Weights of a small audio frame classifier.
Model: arch tdnn, activation elu.
Training: adamw at rate 0.0021, 19500 steps, batches of 128, held-out accuracy 99%.
Data: trained on synthesized solo parts of chorales (CocoChorales), 39062 training examples, 63.9 epochs.
Rows from block 8 of a small audio frame classifier, named by matrix and row number. Each number is 500 + 50 x the weight over its row's rms, rounded and kept within 0 to 999. All counts start at 0. Numbers have three digits each. After the name is the row's rms in percent of the matrix's.
After each channel's rows are labels from the 100 clips, of 14976, where the channel reaches its highest value: "responds to" is what is common among them; "loudest band" is the band of the loudest frequency at the time of the peak. Only what is clearly more common there than usual is listed. The data: synthesized solo parts of chorales (CocoChorales).
# conv: width-5 conv, dilation 2 (model.blocks.8.conv.weight, 192x192x5, each kernel summed), inputs 96-143

conv.92 108:526474463480468493538402459530507511544575509481514469472551509452542522593610476496509556392481438562588459513508458515459527516485524404508456
responds to: note D#3; note A#3; cello; note G#3
loudest band: 250 to 500 Hz

conv.10 103:462505524494481513527421471536439523489393532510547523452488534476481470502577444506549427549472531527522470474456539480385450590437547471672459
responds to: note E5; note D#5; note D#3; instrument: cello
loudest band: 500 to 1000 Hz

conv.17 108:459546546367499563559446551549526606455470541530517549551494532557470518544496412542485641509507473343448473487445511554488528486482537500452484
responds to: note G#3; note A#3; bassoon; note F#3
loudest band: 500 to 1000 Hz

conv.24 103:480524561594517297430522490474453497426459433437542522384467487450494528387467501438514463466536464510498513544537563504485548439424473507537482
responds to: note F4; note G4; note D#4; note F#4
loudest band: 1000 to 2000 Hz

conv.185 104:473458487499475588518465573598478517485549510494512591470502348527525507516414492482542523355459453547466385507418519511464512502467619500566486
responds to: note D#5; note F5; note C#5; note G3
loudest band: 500 to 1000 Hz

conv.60 096:556487504412508552545389474482444382504510448391486464499528454508501496519533507453470565433538450521545456541602524522555531449494540416408550
responds to: note E3; tuba; note B3; note E4
loudest band: 250 to 500 Hz

conv.25 106:552529588521470545505509490544441474460475525526487509467527498436517523471444465499438457481499548578529551469514399465655530550493455539474489
responds to: note A4; note B4; note G4; horn
loudest band: 250 to 500 Hz

conv.57 107:463435406490509470451513470487499532561461475466468484518520457506474549564471532505578473470469476524462498506389560506413509463496546527584484
responds to: note D4; note C4; cello; tuba
loudest band: 250 to 500 Hz

conv.180 110:553490512519473417477565397426577528486453437580464424498492555442564541495521522568546491549463560532421528434575479496494537590558457433475463
responds to: note A#3; note F3; tuba; note C4
loudest band: 250 to 500 Hz

conv.181 090:467502488520467536459559521450479527437518457573585440458443449492563479513433507506518512507522515513470554534552503520505480510439465527473450
responds to: note C#5; violin; note B4; note D#5
loudest band: 500 to 1000 Hz; 1000 to 2000 Hz

conv.50 102:510439416497464541491426493441493490625537452508596476490465384518508491544436523425510488506462496558509497538503482456488447435493451499518480
responds to: note B4; violin; note C#5; note A4
loudest band: 250 to 500 Hz

conv.110 105:572428407477518595518509489495504400510527427463499445537470503509565471588633562558506567446500500463509498596530430576480512513535512474407544
responds to: note D#3; note A#3; cello; note F3
loudest band: 250 to 500 Hz

conv.169 110:521505467524478484416524409484399419475509558361532493473550518502519503536554480538536438465458498505538455514475519531384481525425522547546479
responds to: note D#3; note A#3; cello; note G#3
loudest band: 250 to 500 Hz

conv.154 104:471540522434532464493454567479507506448462437506518441430455553556476504449505452490513439499539517483400545484450543548549467507438493530649538
responds to: note D4; note E4; viola; note C4
loudest band: 250 to 500 Hz

conv.136 105:456527522542531450423511541457513471417428430457530475458474563474466494460574496531532494560553592457514489523515609530474528528429438498608446
responds to: note G4; note D4; note F4; note A4
loudest band: 250 to 500 Hz

conv.157 108:445540507458518541548440525524531505492515530464499585506483498571433526486504527431417504460530413478476473518469471482505493411533551506435574
responds to: note C4; tuba; note A#3; note D4
loudest band: 250 to 500 Hz

conv.1 088:495493462532465460497489482487529517455580409537536493466487416509562507521409542452362532362522454522510518510480467439523559495497514547414484
responds to: note C#5; violin; note B4; note D#5
loudest band: 500 to 1000 Hz; 1000 to 2000 Hz

conv.12 102:451534471601431478431526484473434517447507525490507551451467441497475546447379449422436476481539492466488456479422546434488531479450487533498473
responds to: note F5; note F4; note G4; note G5
loudest band: 1000 to 2000 Hz

conv.9 099:424571472546507493458547536445401445507442470362541463431462522462405529481536427471550491470582447447392465515519568546505524426395454510572464
responds to: note D3; note A3; tuba; note G3
loudest band: 250 to 500 Hz

conv.26 075:480532541518520385487500540515555590444466495509427540451503442470464587438470463411457532516504476475534474511548530492458622472471455460573459
responds to: note C4; note D4; note F4; note A#3
loudest band: 250 to 500 Hz

conv.100 101:604447431514434497446443494532500527407466468470532533514513518574555541482504494526494488406387519515437484462514413506491474542518533443479541
responds to: note D#3; note A#3; cello; note F3
loudest band: 250 to 500 Hz

conv.3 098:453589549447498499552513571441509512489491512537574509492466505494484515535461601528505539501530479523512481467612499461513479437464503484443460
responds to: note G#5; note F#5; violin; note A#5
loudest band: 500 to 1000 Hz; 1000 to 2000 Hz

conv.168 102:558493528507433483455461379460544450481575527485475477485562512481550550577560441547516507474441532545574516526509469511459543554483472445522496
responds to: note D#4; note A#3; tuba; note D#3
loudest band: 250 to 500 Hz

conv.86 106:490525505446455462513504465457629522446430477581559497512532449573474498548496431516494598375505461407425520523446557555560489494538542446514565
responds to: note A3; note G3; note A#3; cello
loudest band: 250 to 500 Hz

conv.97 095:528440494508464507479447497528493517451475471528543463499478380492548514499447401436469517458443535480550525559494550509537522519435522523540496
responds to: note D5; note C5; note E5; trumpet
loudest band: 500 to 1000 Hz; 1000 to 2000 Hz

conv.119 112:463562475485481505535529514473554486487464479556533493476487500575452513510527539491427469482491509429500515501450475466525486509538478511511527
responds to: note C5; note A#4; note D5; violin
loudest band: 500 to 1000 Hz

conv.22 111:468501469492520436463586485495535620425389501536521550563520552553453488493433565574530509489383504431425482452503561526402453457546555515399472
responds to: note A#3; tuba; note B3; note A3
loudest band: 250 to 500 Hz

conv.186 111:475485543559517440450498528546505517456473422471521501434535525491473491429517408471523447525560565545507550515402531489512515551470474546688474
responds to: note D4; note E4; note C4; viola
loudest band: 250 to 500 Hz

conv.113 105:417499514455485519505493411407466488463477450515529492502470513506478494498436502462425501517583465471410536481417499473524493427511525536453540
responds to: note C#3; note G#3; cello
loudest band: 250 to 500 Hz

conv.117 106:522543517539438487432580381445422404513494531454495450457542484403537550533521410459441475449498494491551563543526480505520553482436445555463421
responds to: note F5; violin; note G5; note A#4
loudest band: 500 to 1000 Hz

conv.34 102:477378388536464521454537425524488489517457472485502516477445464397555567524455488446503422458453459547442475488420449452419557513491594516534420
responds to: note D#4; note C4; note F4; note C#4
loudest band: 500 to 1000 Hz

conv.40 108:521518509508476490441563515481541530412466474539509463499472554500516514528485436608541498489475546483359533432420481542514482531509509491543508
responds to: note A3; tuba; note G3; note B3
loudest band: 250 to 500 Hz

conv.146 094:436527580535396486482501483473524554410452553575595550506468522526520489537493473601505495523484512429449516485341432438432488557534491413499557
responds to: note G#3; note A#3; bassoon; note F#3
loudest band: 500 to 1000 Hz

conv.111 107:451553526480485497505563487459466516543389524503550502464491407493448508494480527484614525389482394492417480529593590550449484400459543478506459
responds to: note G5; note F5; violin; flute
loudest band: 500 to 1000 Hz; 1000 to 2000 Hz

conv.109 089:448448518404595530561514542529533466596463498488575522520464422502420485541474534485592495403452437508436504541520546530447446357527599485536505
responds to: note G5; note F5; violin; trumpet
loudest band: 1000 to 2000 Hz

conv.141 107:416557585444514526557482523516478622485476491500509575482474542493404508415376529481477485568546460540455497434506427381514502449496532543492492
responds to: note G#3; note A#3; bassoon; note F#3
loudest band: 500 to 1000 Hz

conv.162 088:502509473491427480543479554540511578507410509564657465520501481548501484524515464498514571446500450470510429510489545531451431509484531387497465
responds to: note G5; note F5; violin; trumpet
loudest band: 1000 to 2000 Hz

conv.148 084:530493453568450483436439555499456552320526510512518490473486567520539451466520517558502506541482562506519435431505551498458512586427486456479479
responds to: note A#3; cello; note G#3; note D#4
loudest band: 250 to 500 Hz

conv.124 096:437520471559513404379499508438551442364421526477555534467509510567457488454511471483515423496496519402441497506420611514472501548515527482577574
responds to: note E5; note F#5; flute; instrument: trumpet
loudest band: 500 to 1000 Hz

conv.65 108:459504456576504355418545528431486475407465517503506463437491487528499514461509545568630436490472474492411470505503649573452502502467533481608556
responds to: note A#5; note G#5; violin; note G5
loudest band: 500 to 1000 Hz

conv.49 106:440490511474500503485504377441451510432476447505521500523491587497482509510468496497461482532559499500400545480419479493490482484501525582478503
responds to: note F#5; note E5; violin; note G#5
loudest band: 500 to 1000 Hz; 1000 to 2000 Hz

conv.96 101:521490584451516450529555474501514568513463557568554502518518480466541491457413524525483475561433482530528568485601403444480513485555463503389489
responds to: note B4; note C#5; violin
loudest band: 250 to 500 Hz

conv.158 112:497390383478550535442522475483514453511481422436520491523438501504527490492544560451457369565415536469534531594528496508416488482510493573500524
responds to: note G4; note A4; viola; tuba
loudest band: 250 to 500 Hz

conv.67 108:563535492452474523511457434473368521465383502477485479523500571529496491485563561515469447582448522531531444473594486480441479555471483520450495
responds to: note D#3; note A#3; cello; note F3
loudest band: 250 to 500 Hz

conv.164 102:492542531439498497485466521418569390427483414499522456442491468529511492542530522519518511500523559491515516541534584535547508522431482465591500
responds to: note G4; note F4; trombone; note A4
loudest band: 250 to 500 Hz

conv.74 109:523500510518394538474546426484443491504532565534519442467541400472566494564520485557593523428463470542509458548510507534445503576442518479545454
responds to: note A#3; note D#3; note D#4; note G#3
loudest band: 250 to 500 Hz

conv.170 104:531590523414482469487480512507477526399412515454511482457506508528509545499554464496476487520434502448572490532578519520460524522382475519528480
responds to: note D#3; cello; note A#3; note F3
loudest band: 250 to 500 Hz

conv.15 109:487497561537565519502500518565507495494475459481536567515490553452454496419485427458467420581483615528535523513474512480499509507497498540566389
responds to: note G4; note B3; note B2; tuba
loudest band: 250 to 500 Hz

conv.90 101:513530506629474352441576481500440542503440505502516529433489467486476531366448544437551425440518447559438520484526507481502507456517490442531513
responds to: note F5; note G5; note G4
loudest band: 500 to 1000 Hz

conv.68 105:563460435435481555431470421517393428446496463384478478490506512496570508513542468478455442535445521497549481546520484523428516546410522579501473
responds to: note D#3; note A#3; bassoon; note G#3
loudest band: 250 to 500 Hz

conv.171 106:457557688505454499520522442515453495514456604538510498481598426456493509550501436570545505522499516529571559551436474460463545570474471508560482
responds to: note G#3; tuba; note F#3; note A#3
loudest band: 250 to 500 Hz

conv.89 079:487458436551538565524486585577579432537535521477503534471472368513488535529489422433538501392487469422445508576402496546483510473508558520587521
responds to: note C4; note D4; note D#4; note A#3
loudest band: 250 to 500 Hz

conv.188 108:542441439550493507511539535620576631422547465545496580566485569544561501510518549556470544473415547492515457497458460521429480576588577477364487
responds to: note A#3; tuba; note C4; note F3
loudest band: 250 to 500 Hz

conv.98 100:483514575423585459530491503500504516528496616469493537505524495514441473486406565510525446484436409509534521476522482480480513339513541531436570
responds to: note A#5; violin; note G#5; note G5
loudest band: 500 to 1000 Hz

conv.77 103:398604674431444490520537469450515556466438536518497565471522452481445518542459523559556550516483460495461520515532490449419525469491524469506507
responds to: note G#3; note A#3; bassoon; note F#3
loudest band: 500 to 1000 Hz

conv.133 101:494556524533482466461425521445518448444549565453545515354487448490525502511488479462444509454494425467568464477508504479517505449414462446496523
responds to: note A#5; violin; note G#5; note G5
loudest band: 500 to 1000 Hz

conv.143 115:599506401514454515493517414476415496544493518444520484598549575500501480526548475515416535529474511463566437465535464512475488475528457472271448
responds to: note A#4; note C5; note G#4
loudest band: 250 to 500 Hz

conv.94 108:490539525540325541450555382368457470443493506509516477466496467489513483547498435591552535468542479465402475490447466512501515525468491461495511
responds to: note D#4; note A#3; note D4; cello
loudest band: 250 to 500 Hz

conv.63 055:483526486476485494559467490539533547459529557459399501524603512460491466476466448512515523559531486556570625633527500601532526434515555498493548
responds to: violin; note F#5; note E5; note B4
loudest band: 1000 to 2000 Hz

conv.175 109:497554549445579466562484536514507498525429470441534551504495557483369513419462501447500427538481533550502489459565543489513499397488537526533430
responds to: note B3; note A3; tuba; cello
loudest band: 250 to 500 Hz

conv.161 111:529561522399524548487463593551475476412412548470509542501559475597482510475460419497439492471407557440507515504506534536550509502448518550502505
responds to: note D3; note A3; tuba; note G3
loudest band: 250 to 500 Hz

conv.2 105:522525520423513587562430562515410541489551461532470462503479501553526495482451580498469501516548493586469498466557437477530510514444490564455512
responds to: note C#5; note G#3; note B4; note D#5
loudest band: 500 to 1000 Hz

conv.127 109:531489488521572511520523502554477472488356429441557554569535536551400502433420453472491428407448551510462527511480554535572464427538572563496496
responds to: note D3; note A3; bassoon; note G3
loudest band: 250 to 500 Hz

conv.191 100:439481570501556501527569462526469485488504511514523552482504461443512471451298602461508395481526471629459541475535453407481484472529589592467484
responds to: note G#5; violin; note F#5; note A#5
loudest band: 1000 to 2000 Hz

conv.88 101:512497413546526543483570579443537449514602406504468480493451444540541513533475603557544537429527489506447476519516490545503505441513484521465521
responds to: note F4; note G4; note D#4; viola
loudest band: 250 to 500 Hz

conv.32 105:571443538562463541502492451539502464536493449528525508495486447427565526511521419518551495538449587542553513558532497491474493605493484441563426
responds to: note G4; note F4; note A4; viola
loudest band: 250 to 500 Hz

conv.114 071:620464444516456541476425469476530517547470337483569457579524472580501496519474484489449501490463576582522548558501459505535480499527424504514574
responds to: note C4; note A#3; note D4; cello
loudest band: 250 to 500 Hz

conv.6 105:483468506528565396552546481654494580538466423416533584506528563458445494417472468390497458416503468581507512469476497476465500443513569535543412
responds to: note B3; cello; note A3; note C#4
loudest band: 250 to 500 Hz

conv.128 091:424518522480512465501575546507634472474480487550472522499511409528503540516503508473417489497445551403549591594496523456498545499532471549528494
responds to: note G4; note F4; note C4; note D#4
loudest band: 250 to 500 Hz

conv.93 092:548488522416527503530477473581537569490491529531567460527555496550525417534559454513463527477443495486620549521490422516481507537512469532487533
responds to: note C5; note A#4; violin; note D5
loudest band: 500 to 1000 Hz

conv.71 106:451509515537499410503534470445458480544431504529494463361430470379510561396470533393527388544510413553458526479582517423498510491458462467569463
responds to: note C#5; note B4; violin
loudest band: 250 to 500 Hz

conv.108 109:536561544495455595487505519483420474469435517454512552510524489561438485477449414573540518514468570464456482472521491520515508493472492494480495
responds to: note G#3; note A#3; bassoon; note F#3
loudest band: 500 to 1000 Hz

conv.123 109:507548466580486482453544545468434522480476476448512507496443608507439533433506503564524480545534508490418466416480488509483503468484448491499483
responds to: note F4; note G4; note D4; note D#4
loudest band: 1000 to 2000 Hz

conv.138 106:499511501461507484501389562456514486465537523551505388474459479534534498462452457446386500561501534470545526502553530500598531494432395489470547
responds to: note A#4; note G#4; note C5; note C#5
loudest band: 250 to 500 Hz

conv.4 104:569461492530421543483430458454487445583525396429551485485478460501481561516499428493557486507490522583481508514521478490524474481472457439563498
responds to: note B4; note C#5; note E4; violin
loudest band: 250 to 500 Hz

conv.43 111:604512526513460479422459440491451393469484481420506490478595468496503525493462446440467488366472540551580540520564523514642516501450466515495496
responds to: note C#3; note G#3; cello
loudest band: 250 to 500 Hz

conv.14 109:599459489517485502491473440510520444475482484544505510562545533512559489547517528550461450509379681527601531482501506468523482595539497499497472
responds to: note G4; note A#2; note F4; trombone
loudest band: 250 to 500 Hz

conv.52 109:528450423505583485475528489527479470497441428438535452556482659484498471447572441494481465567491562457452530549538523576479495517522490535478457
responds to: note A3; note D3; note B3; cello
loudest band: 250 to 500 Hz

conv.79 106:477481548485528404501508506654564593448485507519456550515585505504509545488455404450421511502436542528570574504421487444478547531514500544543418
responds to: note B3; note A3; cello; note C#4
loudest band: 250 to 500 Hz

conv.27 107:442495524504517463469524488508450477441467403374558527445516429511436529441391505407515475441566447542484527544523553484493512443433548591514502
responds to: note C#4; note G#3; note C4; note D#4
loudest band: 250 to 500 Hz

conv.104 106:475537563494483544605457477500431490578466467534528480427470467445466517476506512425535500479543442591490472478567502447529460493463521414561447
responds to: note D#5; note F5; trumpet; note C#5
loudest band: 500 to 1000 Hz

conv.131 113:417614597520498459517564476476517528405467606545529541522530559535438518512525477591506510501521499401444527498437518514484517508536498523468512
responds to: note E5; note D5; flute; note F#5
loudest band: 500 to 1000 Hz

conv.121 088:477568577481451499508609414407507422559371548519495556479515417458431517513417500552553458488419503517456524477550463450454550428545521479475476
responds to: note D4; note C4; note A3; tuba
loudest band: 250 to 500 Hz

conv.166 108:381446515481550523540469508530506484576563531418493538532497523459395496542548510453484507517555452486545515581397507488433532384520532525510519
responds to: note E3; bassoon; note B3; note F#3
loudest band: 250 to 500 Hz

conv.58 105:543441486612469470438524471566528544438553369477502551494503425490532504474428492415435525375495532551554533565509489441533526515520497552492462
responds to: note F4; note G4; note D#4; trombone
loudest band: 1000 to 2000 Hz

conv.19 103:515451448474469541535391466443439507598529464498515438529516420563451464508424490478542515477544461556458505474479493492555478471514475487537577
responds to: note C#3; note G#3; instrument: cello; note F#3
loudest band: 250 to 500 Hz