A small audio frame classifier, trained from scratch: log mel input, widths [192].
Rows from block 6 of a small audio frame classifier, named by matrix and row number. Each number is 128 + 32 x the weight over its row's rms, rounded and kept within 0 to 255. All counts start at 0. Numbers have three digits each.
After each channel's rows are labels from the 100 clips, of 14976, where the channel reaches its highest value: "strongest on" is what is common among them. Only what is clearly more common there than usual is listed. The data: synthesized solo parts of chorales (CocoChorales).
# conv: width-5 conv (model.blocks.6.conv.weight, 192x192x5, each kernel summed), inputs 0-191

conv.143:127170137157132154093140159133143141074202197086136091142071155174144122126161167113147122147129103115186099105139144116107127122108149126118127123104090136175117126116131138172140103140150121123170089135133131155052087108142104143152125098045197120133156105160100144118107125165128103137134108099155116075095165105127135115109105128171078146120118142097120137081182161122111086123098176050124106255150158078115115084113178124107121154147104111064190127081149128105180151151149145112084126158099189151138118154132141144085123094137149135149098122152149125181187149055134059156
strongest on: note B3; note A3; tuba; instrument: cello

conv.74:122114134159137174173144137068117140133144124143131165094114176124119108101076151094161150116161149146153157153134139164124162145121160059146157115144092072143115152135122150177159137125131107076128164067126127152115154134080146072174116120071173145112093134098203159136110064141106110107153087102120120167152132157107166092147140058124115210166063141122144151134191077080142068132117174139175124157188121099092127155125124130092129139168107135157181153090152142141148121195143137148053094103141180160176178131178161118118148155124147085134082098119131139124164165049158044115
strongest on: note C4; note D#4; note A#3; note F4

conv.114:151177122198115099098121163094143153114157149114116088181144137134140132142156176100156135127132070134152030128124105137119123066135025093137157135123118115189152143173151132073093159139073166161099147156129144116172119079127116107102186155146113107127155164060078077124154126117108093106171130104142111123037111171139149109099123077138129136061150141190133128144164158140075112153118161122048086121153134123095061164092156121114125131037166104103134144120149125108153119122052100081135092170156174147149140133124167137113169145131130132093129134181161146153126089149137148161
strongest on: note G#3; note A3; cello; note D3

conv.149:122139123146188130097172083114101135151113075126169075136208145150100148115155118133096142140132165111085107156085160124156148113089116137124101128140138167084149114100151155130120128116127186161161192127122112121121224178113120095142112101172084180094139031147115141120151087165099176153142157081148168140140130192075116153151154094133186099131171114144100129128139111201089084127110086107185146103091136132174112189121115092123121116146154131207166126147111144144134148167124126135116133136127093085155129167128111114091151185088128111133100124159151137117126142161147255107
strongest on: note G#3; cello; note A#3; instrument: tuba

conv.24:077201144114112149128098131116096175129131128110067075140139147136138231155160104141148151193106168061109093121053145101109122075132141150092129138112130061149167118098083102142111138129195156116169101195104140111149154136092141071146103156119168191114134075172078055109105156136108158100140099080162152124094073174120100151125135114125165145104150151128123131106138185170085098109129133164160139179109113116125135142148146120165099145123131083153100102088073151164201123188135117124123152164166155111079141172092150122113121125118134142107181122197155136165127115149066170090
strongest on: note F4; note D#4; note G4

conv.123:142072129149181108124108150121150118094136125114134083151133103176182064084134150113138130124123064126128074122133132091104098062160088121196148155165181168148144111138146110151176143164147151229067097105117139112134119098126092171110139198096080118067093155137045095121102110129142136205115156144161156124113122103123151189125124141135151142116157036132180126167123114155065154120170124116139125071120119144137112105130119178118109186133114067147188152153127098060088109164160124152141164154136149161166136161115125149096125062181159128139123169092152126143185096142129125154
strongest on: note D4; note F#4; note E4

conv.117:089178176136109102143107131094175117132049138118094155149104113133183160188195122113153144175122115053077165141099136109154148145155142139111110073135146120136143224127149109092139107162122173112144136106124102103074143139122106171113132095127110125178190117142184088122068093115223111071171129180140111095114135165068158107183117113145153154074165226142156149122136172165142090115083147146112137134137090104095186161210139149145116119137138148104059091133121112146153124120095117130127098147178162167093120159155160116173128124122107146133136120117150105086105132093078111104
strongest on: note F4; note D#4; note G4; viola

conv.82:100100147135141157184178131102126085159120152158161164100160185147125123094125089121129115144109146144136128131128181128122161109145210091163139116120101082059056115123099133159208141138186120071159126079129109126142121135119190104245115122110150198109036121130160107168139162143085122096107132143119101135157110187148129146137124107097110218189070094119112142103106082117118134141144097147135128152136129103089138159115129146109138155094156093133130101135123156113119160148190148140098163139096156141142187082142116074141143143157157093144126020131079152148158130121085084127
strongest on: note A#3; note F3; cello; note G#3

conv.41:098126181161190116147149137134165075085141160086179138141181145150132055044143176081183116109124061133143134106146141095146135124128122109129125068114166156146078110112151146118187139130121143163172078088130124139072107074134113157100112137113138134136159061127113136160096109171132123172104115147157098103068180131074116132092151130136095160097122108115119115110164139159069155077124125135113134162100134093136120139111118144079161125094100118091255159127139105068108121208116132154110103145089178134158144174123153128122137117148191092122138161122131153202200129081169124144
strongest on: note B3; note A3; note C#4; cello

conv.103:116078130126127110146075175116168195155171165131151129150100147121085097149084129138103170111072147173108186171135152134145106177040180105150172173149166105120160071125150170159154124148132130197113132139141114151101100149124152107166117130128127094117028197116116138127153118117076089129133114079197140149144154067235079102041137128129118126105151132122082129121165123095125133099126094068178162135157167125163096096104153127147109113155113142135161154105091175138131106181124113137152115150155137155151161187147142124123176096153137132115136077146135141169150126075078078124
strongest on: note A#3; tuba; note D#3; note F3

conv.134:131165139136147144142186114119113120117139218086163059104115131167114152128105133125145140135150128084181134113150128138097142113157109130082156100097127155163128084122127141173137157155158092090212076094152138119126096132118140113121132138111204136129125132180058154155113144166102140128136103099116143118131151119128138163147121104116089179151142108109099181098136195093113134147111122100128158205081094108132102123123147095136189114145133063072180126140151143144116121110148126138139189149058169041084085088158127147086088054183242114099171146107114159186167153132145089148
strongest on: note B3; note A3; tuba; note A#3

conv.28:117109111131151146181143103120114149159158143152174145100132166150093116137104078122069130104102155131124145163125196114111154143095255132139131141124139135053102127145169154170153140143140125103136110119133126139131095138141193118213133141130181149157000162124161138106138150147102099079086117134168092162155140130196112153147159125149103135157111138123129135100121111040154144131090119137166140179152147131091109122136164078106110134134129137126124134132122203146109119147190130149130155136140130107120141062142169085146156108169152144129127039140120158156143154053063057118
strongest on: note A#3; note F3; tuba; cello

conv.84:111146062114144124150133088098049145108124031133178166094166148040069118120141121100076136136149138143123119169100112127099134124083159118125112108178151121118116154138191139120170148125109150116068111119097115108149058112143149106153120185175145168162129156064166128075151110047129072159155128129161063164124142179137072160150178083181118133164149165137161103119152129147082111104110177124141125153165137137094146131119106090124101101094141136157097170139129100111104112102137135096121141147154132123155138010126153159126142132126159169119123188166106164176154111088193143094
strongest on: note C4; note D4; cello; note A#3

conv.165:034106137089136080119129128136069096124119116085109199173107127137149132098112122187088107255167149156149106127181156135112146148118119104137167102143099150156165123130173153140139142057138118108140156116132121047128120124181110134137008093099152194108118149144114099133152134132091141139151157105111151090156200125118109115147089139123110124116154135177111149112117124105047114131113136111162121128148134148092091138189103161097123140125122091117162098138129126135100181118100185107126128080101117103123142148118000151104118126144145119127137145123060123123111170116151163101
strongest on: note C4; bassoon; tuba; note A#3

conv.65:119142147121083109061162190127149156151110133193110095148171074171094164126183126137056114086137099158089151133172147132153144116116108097128106105100063127186135097121132122159112076113110144116101187137107089099104127139084078132116106089146137151080110137124120141119137155140171100148101116116129124084147119125134115063102192126060087086147165181152056156124110116149121126220158176142141167070115085082140135164155131103135144165168120117091127138110147143146106060059106117120110136092147044116136071108155100143093168120114098075081140143149148054136068156118159127146
strongest on: note G#3; note A#3; bassoon; instrument: cello

conv.70:126139172175145109122084096108136108123121123127095168120100132172165115120158123126126140160133111052077127156110149077126215149146137138179039126118125127104156106057179167173057103116121119150145103146185154135097161104149094119102145121099121141121119110173162108111126140159152173148124225134092121085128169104127164136135141176085202104098136146163171145098083129112151167098115138190139102122115075148091184102207117180063094164134132154127141088163200118149112158175104148113146138116158144138082090175125130115106092086083107105070105130067133102116102129082113141141
strongest on: note G#3; note G4

conv.171:146133129130104141129156106169126122142184228129148147104127200157064110135078104141129129136091152150143123125131175124124138138085216139131125139118121086037091104102106132149121102107180064075255074136138169144108088145150223139178124121119157115119108119196128113138112163166086139092094103132136092107131123107159103110104129158127079118157082073059132110085125142099135141108112089105138128211134168171147167099067178130127157135133115111124123115098142159130140164148143153126131111138072127094104157098103112112131121140128160116131152072123102200141127141119120098147
strongest on: note A#3; cello; note G#3; note F3

conv.139:103227104162093134079101138148121166082163138093116148137138168133095166170176159114092126163136156084102103147090124086119140138064159189112048128136131133131125131067169154135081132157127154138176102171144123133093121087141161136129128126145145159134136101159153119062098157132139124162145140117164075133098166159127094135154189133182148017128178160108128101042162126159141093112108160130137114195162144116143169111152149116097063110133132126142111138135155143152189126162097148032107071129156113123114112152133150127086108138051111161122136119162145146161104113051142164129
strongest on: note F4; note G4; note D#4

conv.78:119127120135115102093148119127098147121131153160134144122121116120112118133105160099224175107140145163204157131220037214113106165159016088132164145138094148224158144130079094163094123129139078124147147147110142122121108166121079102070106129110143072134216138141113201157107127108125138141173123091074136088181116053132118082118120134087107137125102134109129134162127153148104123157164143112130119123120150120133132114109137155130173136126099158090173174097134066145115116095099082140093141152090159120137080128095155144142117125139140080106140195126156104153158143158188118160
strongest on: note B3; note A3; cello; note C#4

conv.26:151121126144087168087180066100092143100134100145123177121107116139050094136140144115093142108162131130120146132153113154101171146090125125122113105156099105099126133127185147151110107112119093058132112063147169144106091122140115094101136137160141147128160149149175142091121122127147105136155139106109074108151161140120116079116176129135103100199150171120146139106146115138169131170130168142133114147157083151085195085175135118102118132190125146138126160147211086137062121050104148103105101108126104098142089043143131174101092103085159121076076184085083156125125170050245146164
strongest on: note C4; note D4; note A#3; tuba

conv.180:133193146169123141125104138101137170114117049152101125146174123146098140120189144129104130162109097138071115141095143083124141078094114132163039094153175098155150105105181138131144119129120177165078101152134119128100093077113107131105132185157114207106118100127135057061111119113156104171118158095199085110078131163115114168107219144144126105115186154134126119094122145188123154128146153142137141138110082129115176125188128121142083167144117120111116156141150120122113062166077113102128116147175111125153111136118159162116152084135125164064187183159143096224116099070156154131
strongest on: note F4; note D#4; note F#4; note G4

conv.127:146100109132119107129043207110148151124161121108125140162095119104177106117121164159136150126085043161149117129136107133119068109130119108151158152197151164166159155166148135093165150138097141214019130139140119143144066070130114170134155173102096086113107177043134110106155100062128067136151101149177124160103127122159151145120107102158106147070123132154157118188163102122104125103142155074106124087192173148098078103103125155149077133111144152134124158136089120106129119118132132095122130141175155223182169156122102132138164110167107149155133136166134117139156092115098079117
strongest on: note D4; note C#3; note G#3; cello

conv.188:104123101119111143114159151110155130149057123138122139153133157123098133138146084145104142133132190157135191158123107169083118201133134102146161147126144081127092107089100131153170124179193098131130125061112086127129128158123143099145112021182110153097071132145117103194146151100111139153147133118069106128180114107154125125143119086135131160199184081096010180054100104182127086176174116109142115095132145114164151115156113154145130100171157098128126135133094127119148165116134091109145142139071131132148171137173125097104104121094106126176107053089095114062143118180085167140
strongest on: note A#3; note D#3; note F5

conv.146:101142177108145087137115154062132119144080151089140153093151125153190176083096130106140165139120075078169132128100142117127157101227121067121153084105112125164131155114075112157125185157121075127138118088117112077157148100085110147113111132088161126091099126132155169192135179151119117133118108196082120151149125119093172101168123080069126207129042158152130203140097125106096115107147129176145121097131077105084112170141071172113141112115162114091145131131135147175152129141136126126102181112140198162088150177150102081099129117135137056154128123117122091131129157137125041121
strongest on: note D4; note C4; note E4; note D#4

conv.183:106131140164138094095121191105140124080131118153128120141165132149141121073164184115154132114116083180174096123167114131117073086161094083175139127123096150225114125105111132151189113147141128174057131144107087107091081078117076150130137140066141099066155137117094167142142150128129101211102129119163121096106146079136144116086152127159059185120125146141094139122125112194057150149182182125140119122120154084127091144085123150106122172100131130073203155102134120096141126157133115105066137141116168151182139167124148161089146119139132118163128190160159076190174099105178093149
strongest on: note D4; note E4; note C4; note A3

conv.175:146149107083091137085148113089072172103126084128092096110108109135093148149186102153070124117156150086159090096055133097109150102122144134049143096131109091159148184158149107137103113090113132048097119111092130116134126130107100141127122153137187160169190107131140120101159126141155064129132096091138103103097098164083113112141151087163090150152145185155155170117124162163105099145094204096134139170128121125082138126126120029130117117168110114105076139097161130134150140056108110106114153106165144068064130032150097180116130159091116154174097191179114111132107175126167139123
strongest on: note F4; note G4; note D#4; cello

conv.131:125093149180065130154137126138152129150115090199097235137161163114078093148162131071125138151133151181068153138168142138142142140088161111195129112170097086095106184125128131106169100109136129072107154077129156152128120109111183140152119146139071166107156120111201088131084119119176096115126115155138090138129081182104119079118194134125110150183102135126157089155155054161113146153137147150120107087156135146116203141129146145112134166104119112171095145116165121122093105112122182113072075109161084148171187056121175145159142177099115123140111159117146153115094116085189104138
strongest on: note C4; note A#3; note D4; cello

conv.50:108113189145122137092154160051146162116124154168132128160140134193133131143158141126106173127058099131138137123157131128112123120148117089174154143129053131149159108124112137200145071157158121155136137091122122131052139144033101130116082070077120127044113146169147172150096161157117088160137122124140120080210105109132161106127146081096116171161129154093039142129127074179106105135163131142150127100139118096094139122159144162118111175165133124099154158125122155155133110105156111129029182124133129171151137151111130127063114095138117072136091139125160045119159189086124103153
strongest on: note D4; note A3; cello; note D#3

conv.49:161162101147111163153114105129078124116120017143098114115129107104133128132180138149124119168129134120079093128095115104097123078114119175173078141176154115137157137123166112137154111117138206137055098123123144151128090097137125131116152194136096205128139121137119059035100067068171124136148153101179108146096089194093140255170147143185135122123159132138169081149128129165115150100132149121122128146116113155097145119174114133155068168129120118167084129163126074104127131127137138127106136145156115126159120080085125185152095091157114209122155182124142116158128096113139158091
strongest on: note F4; note D#4; note G4; viola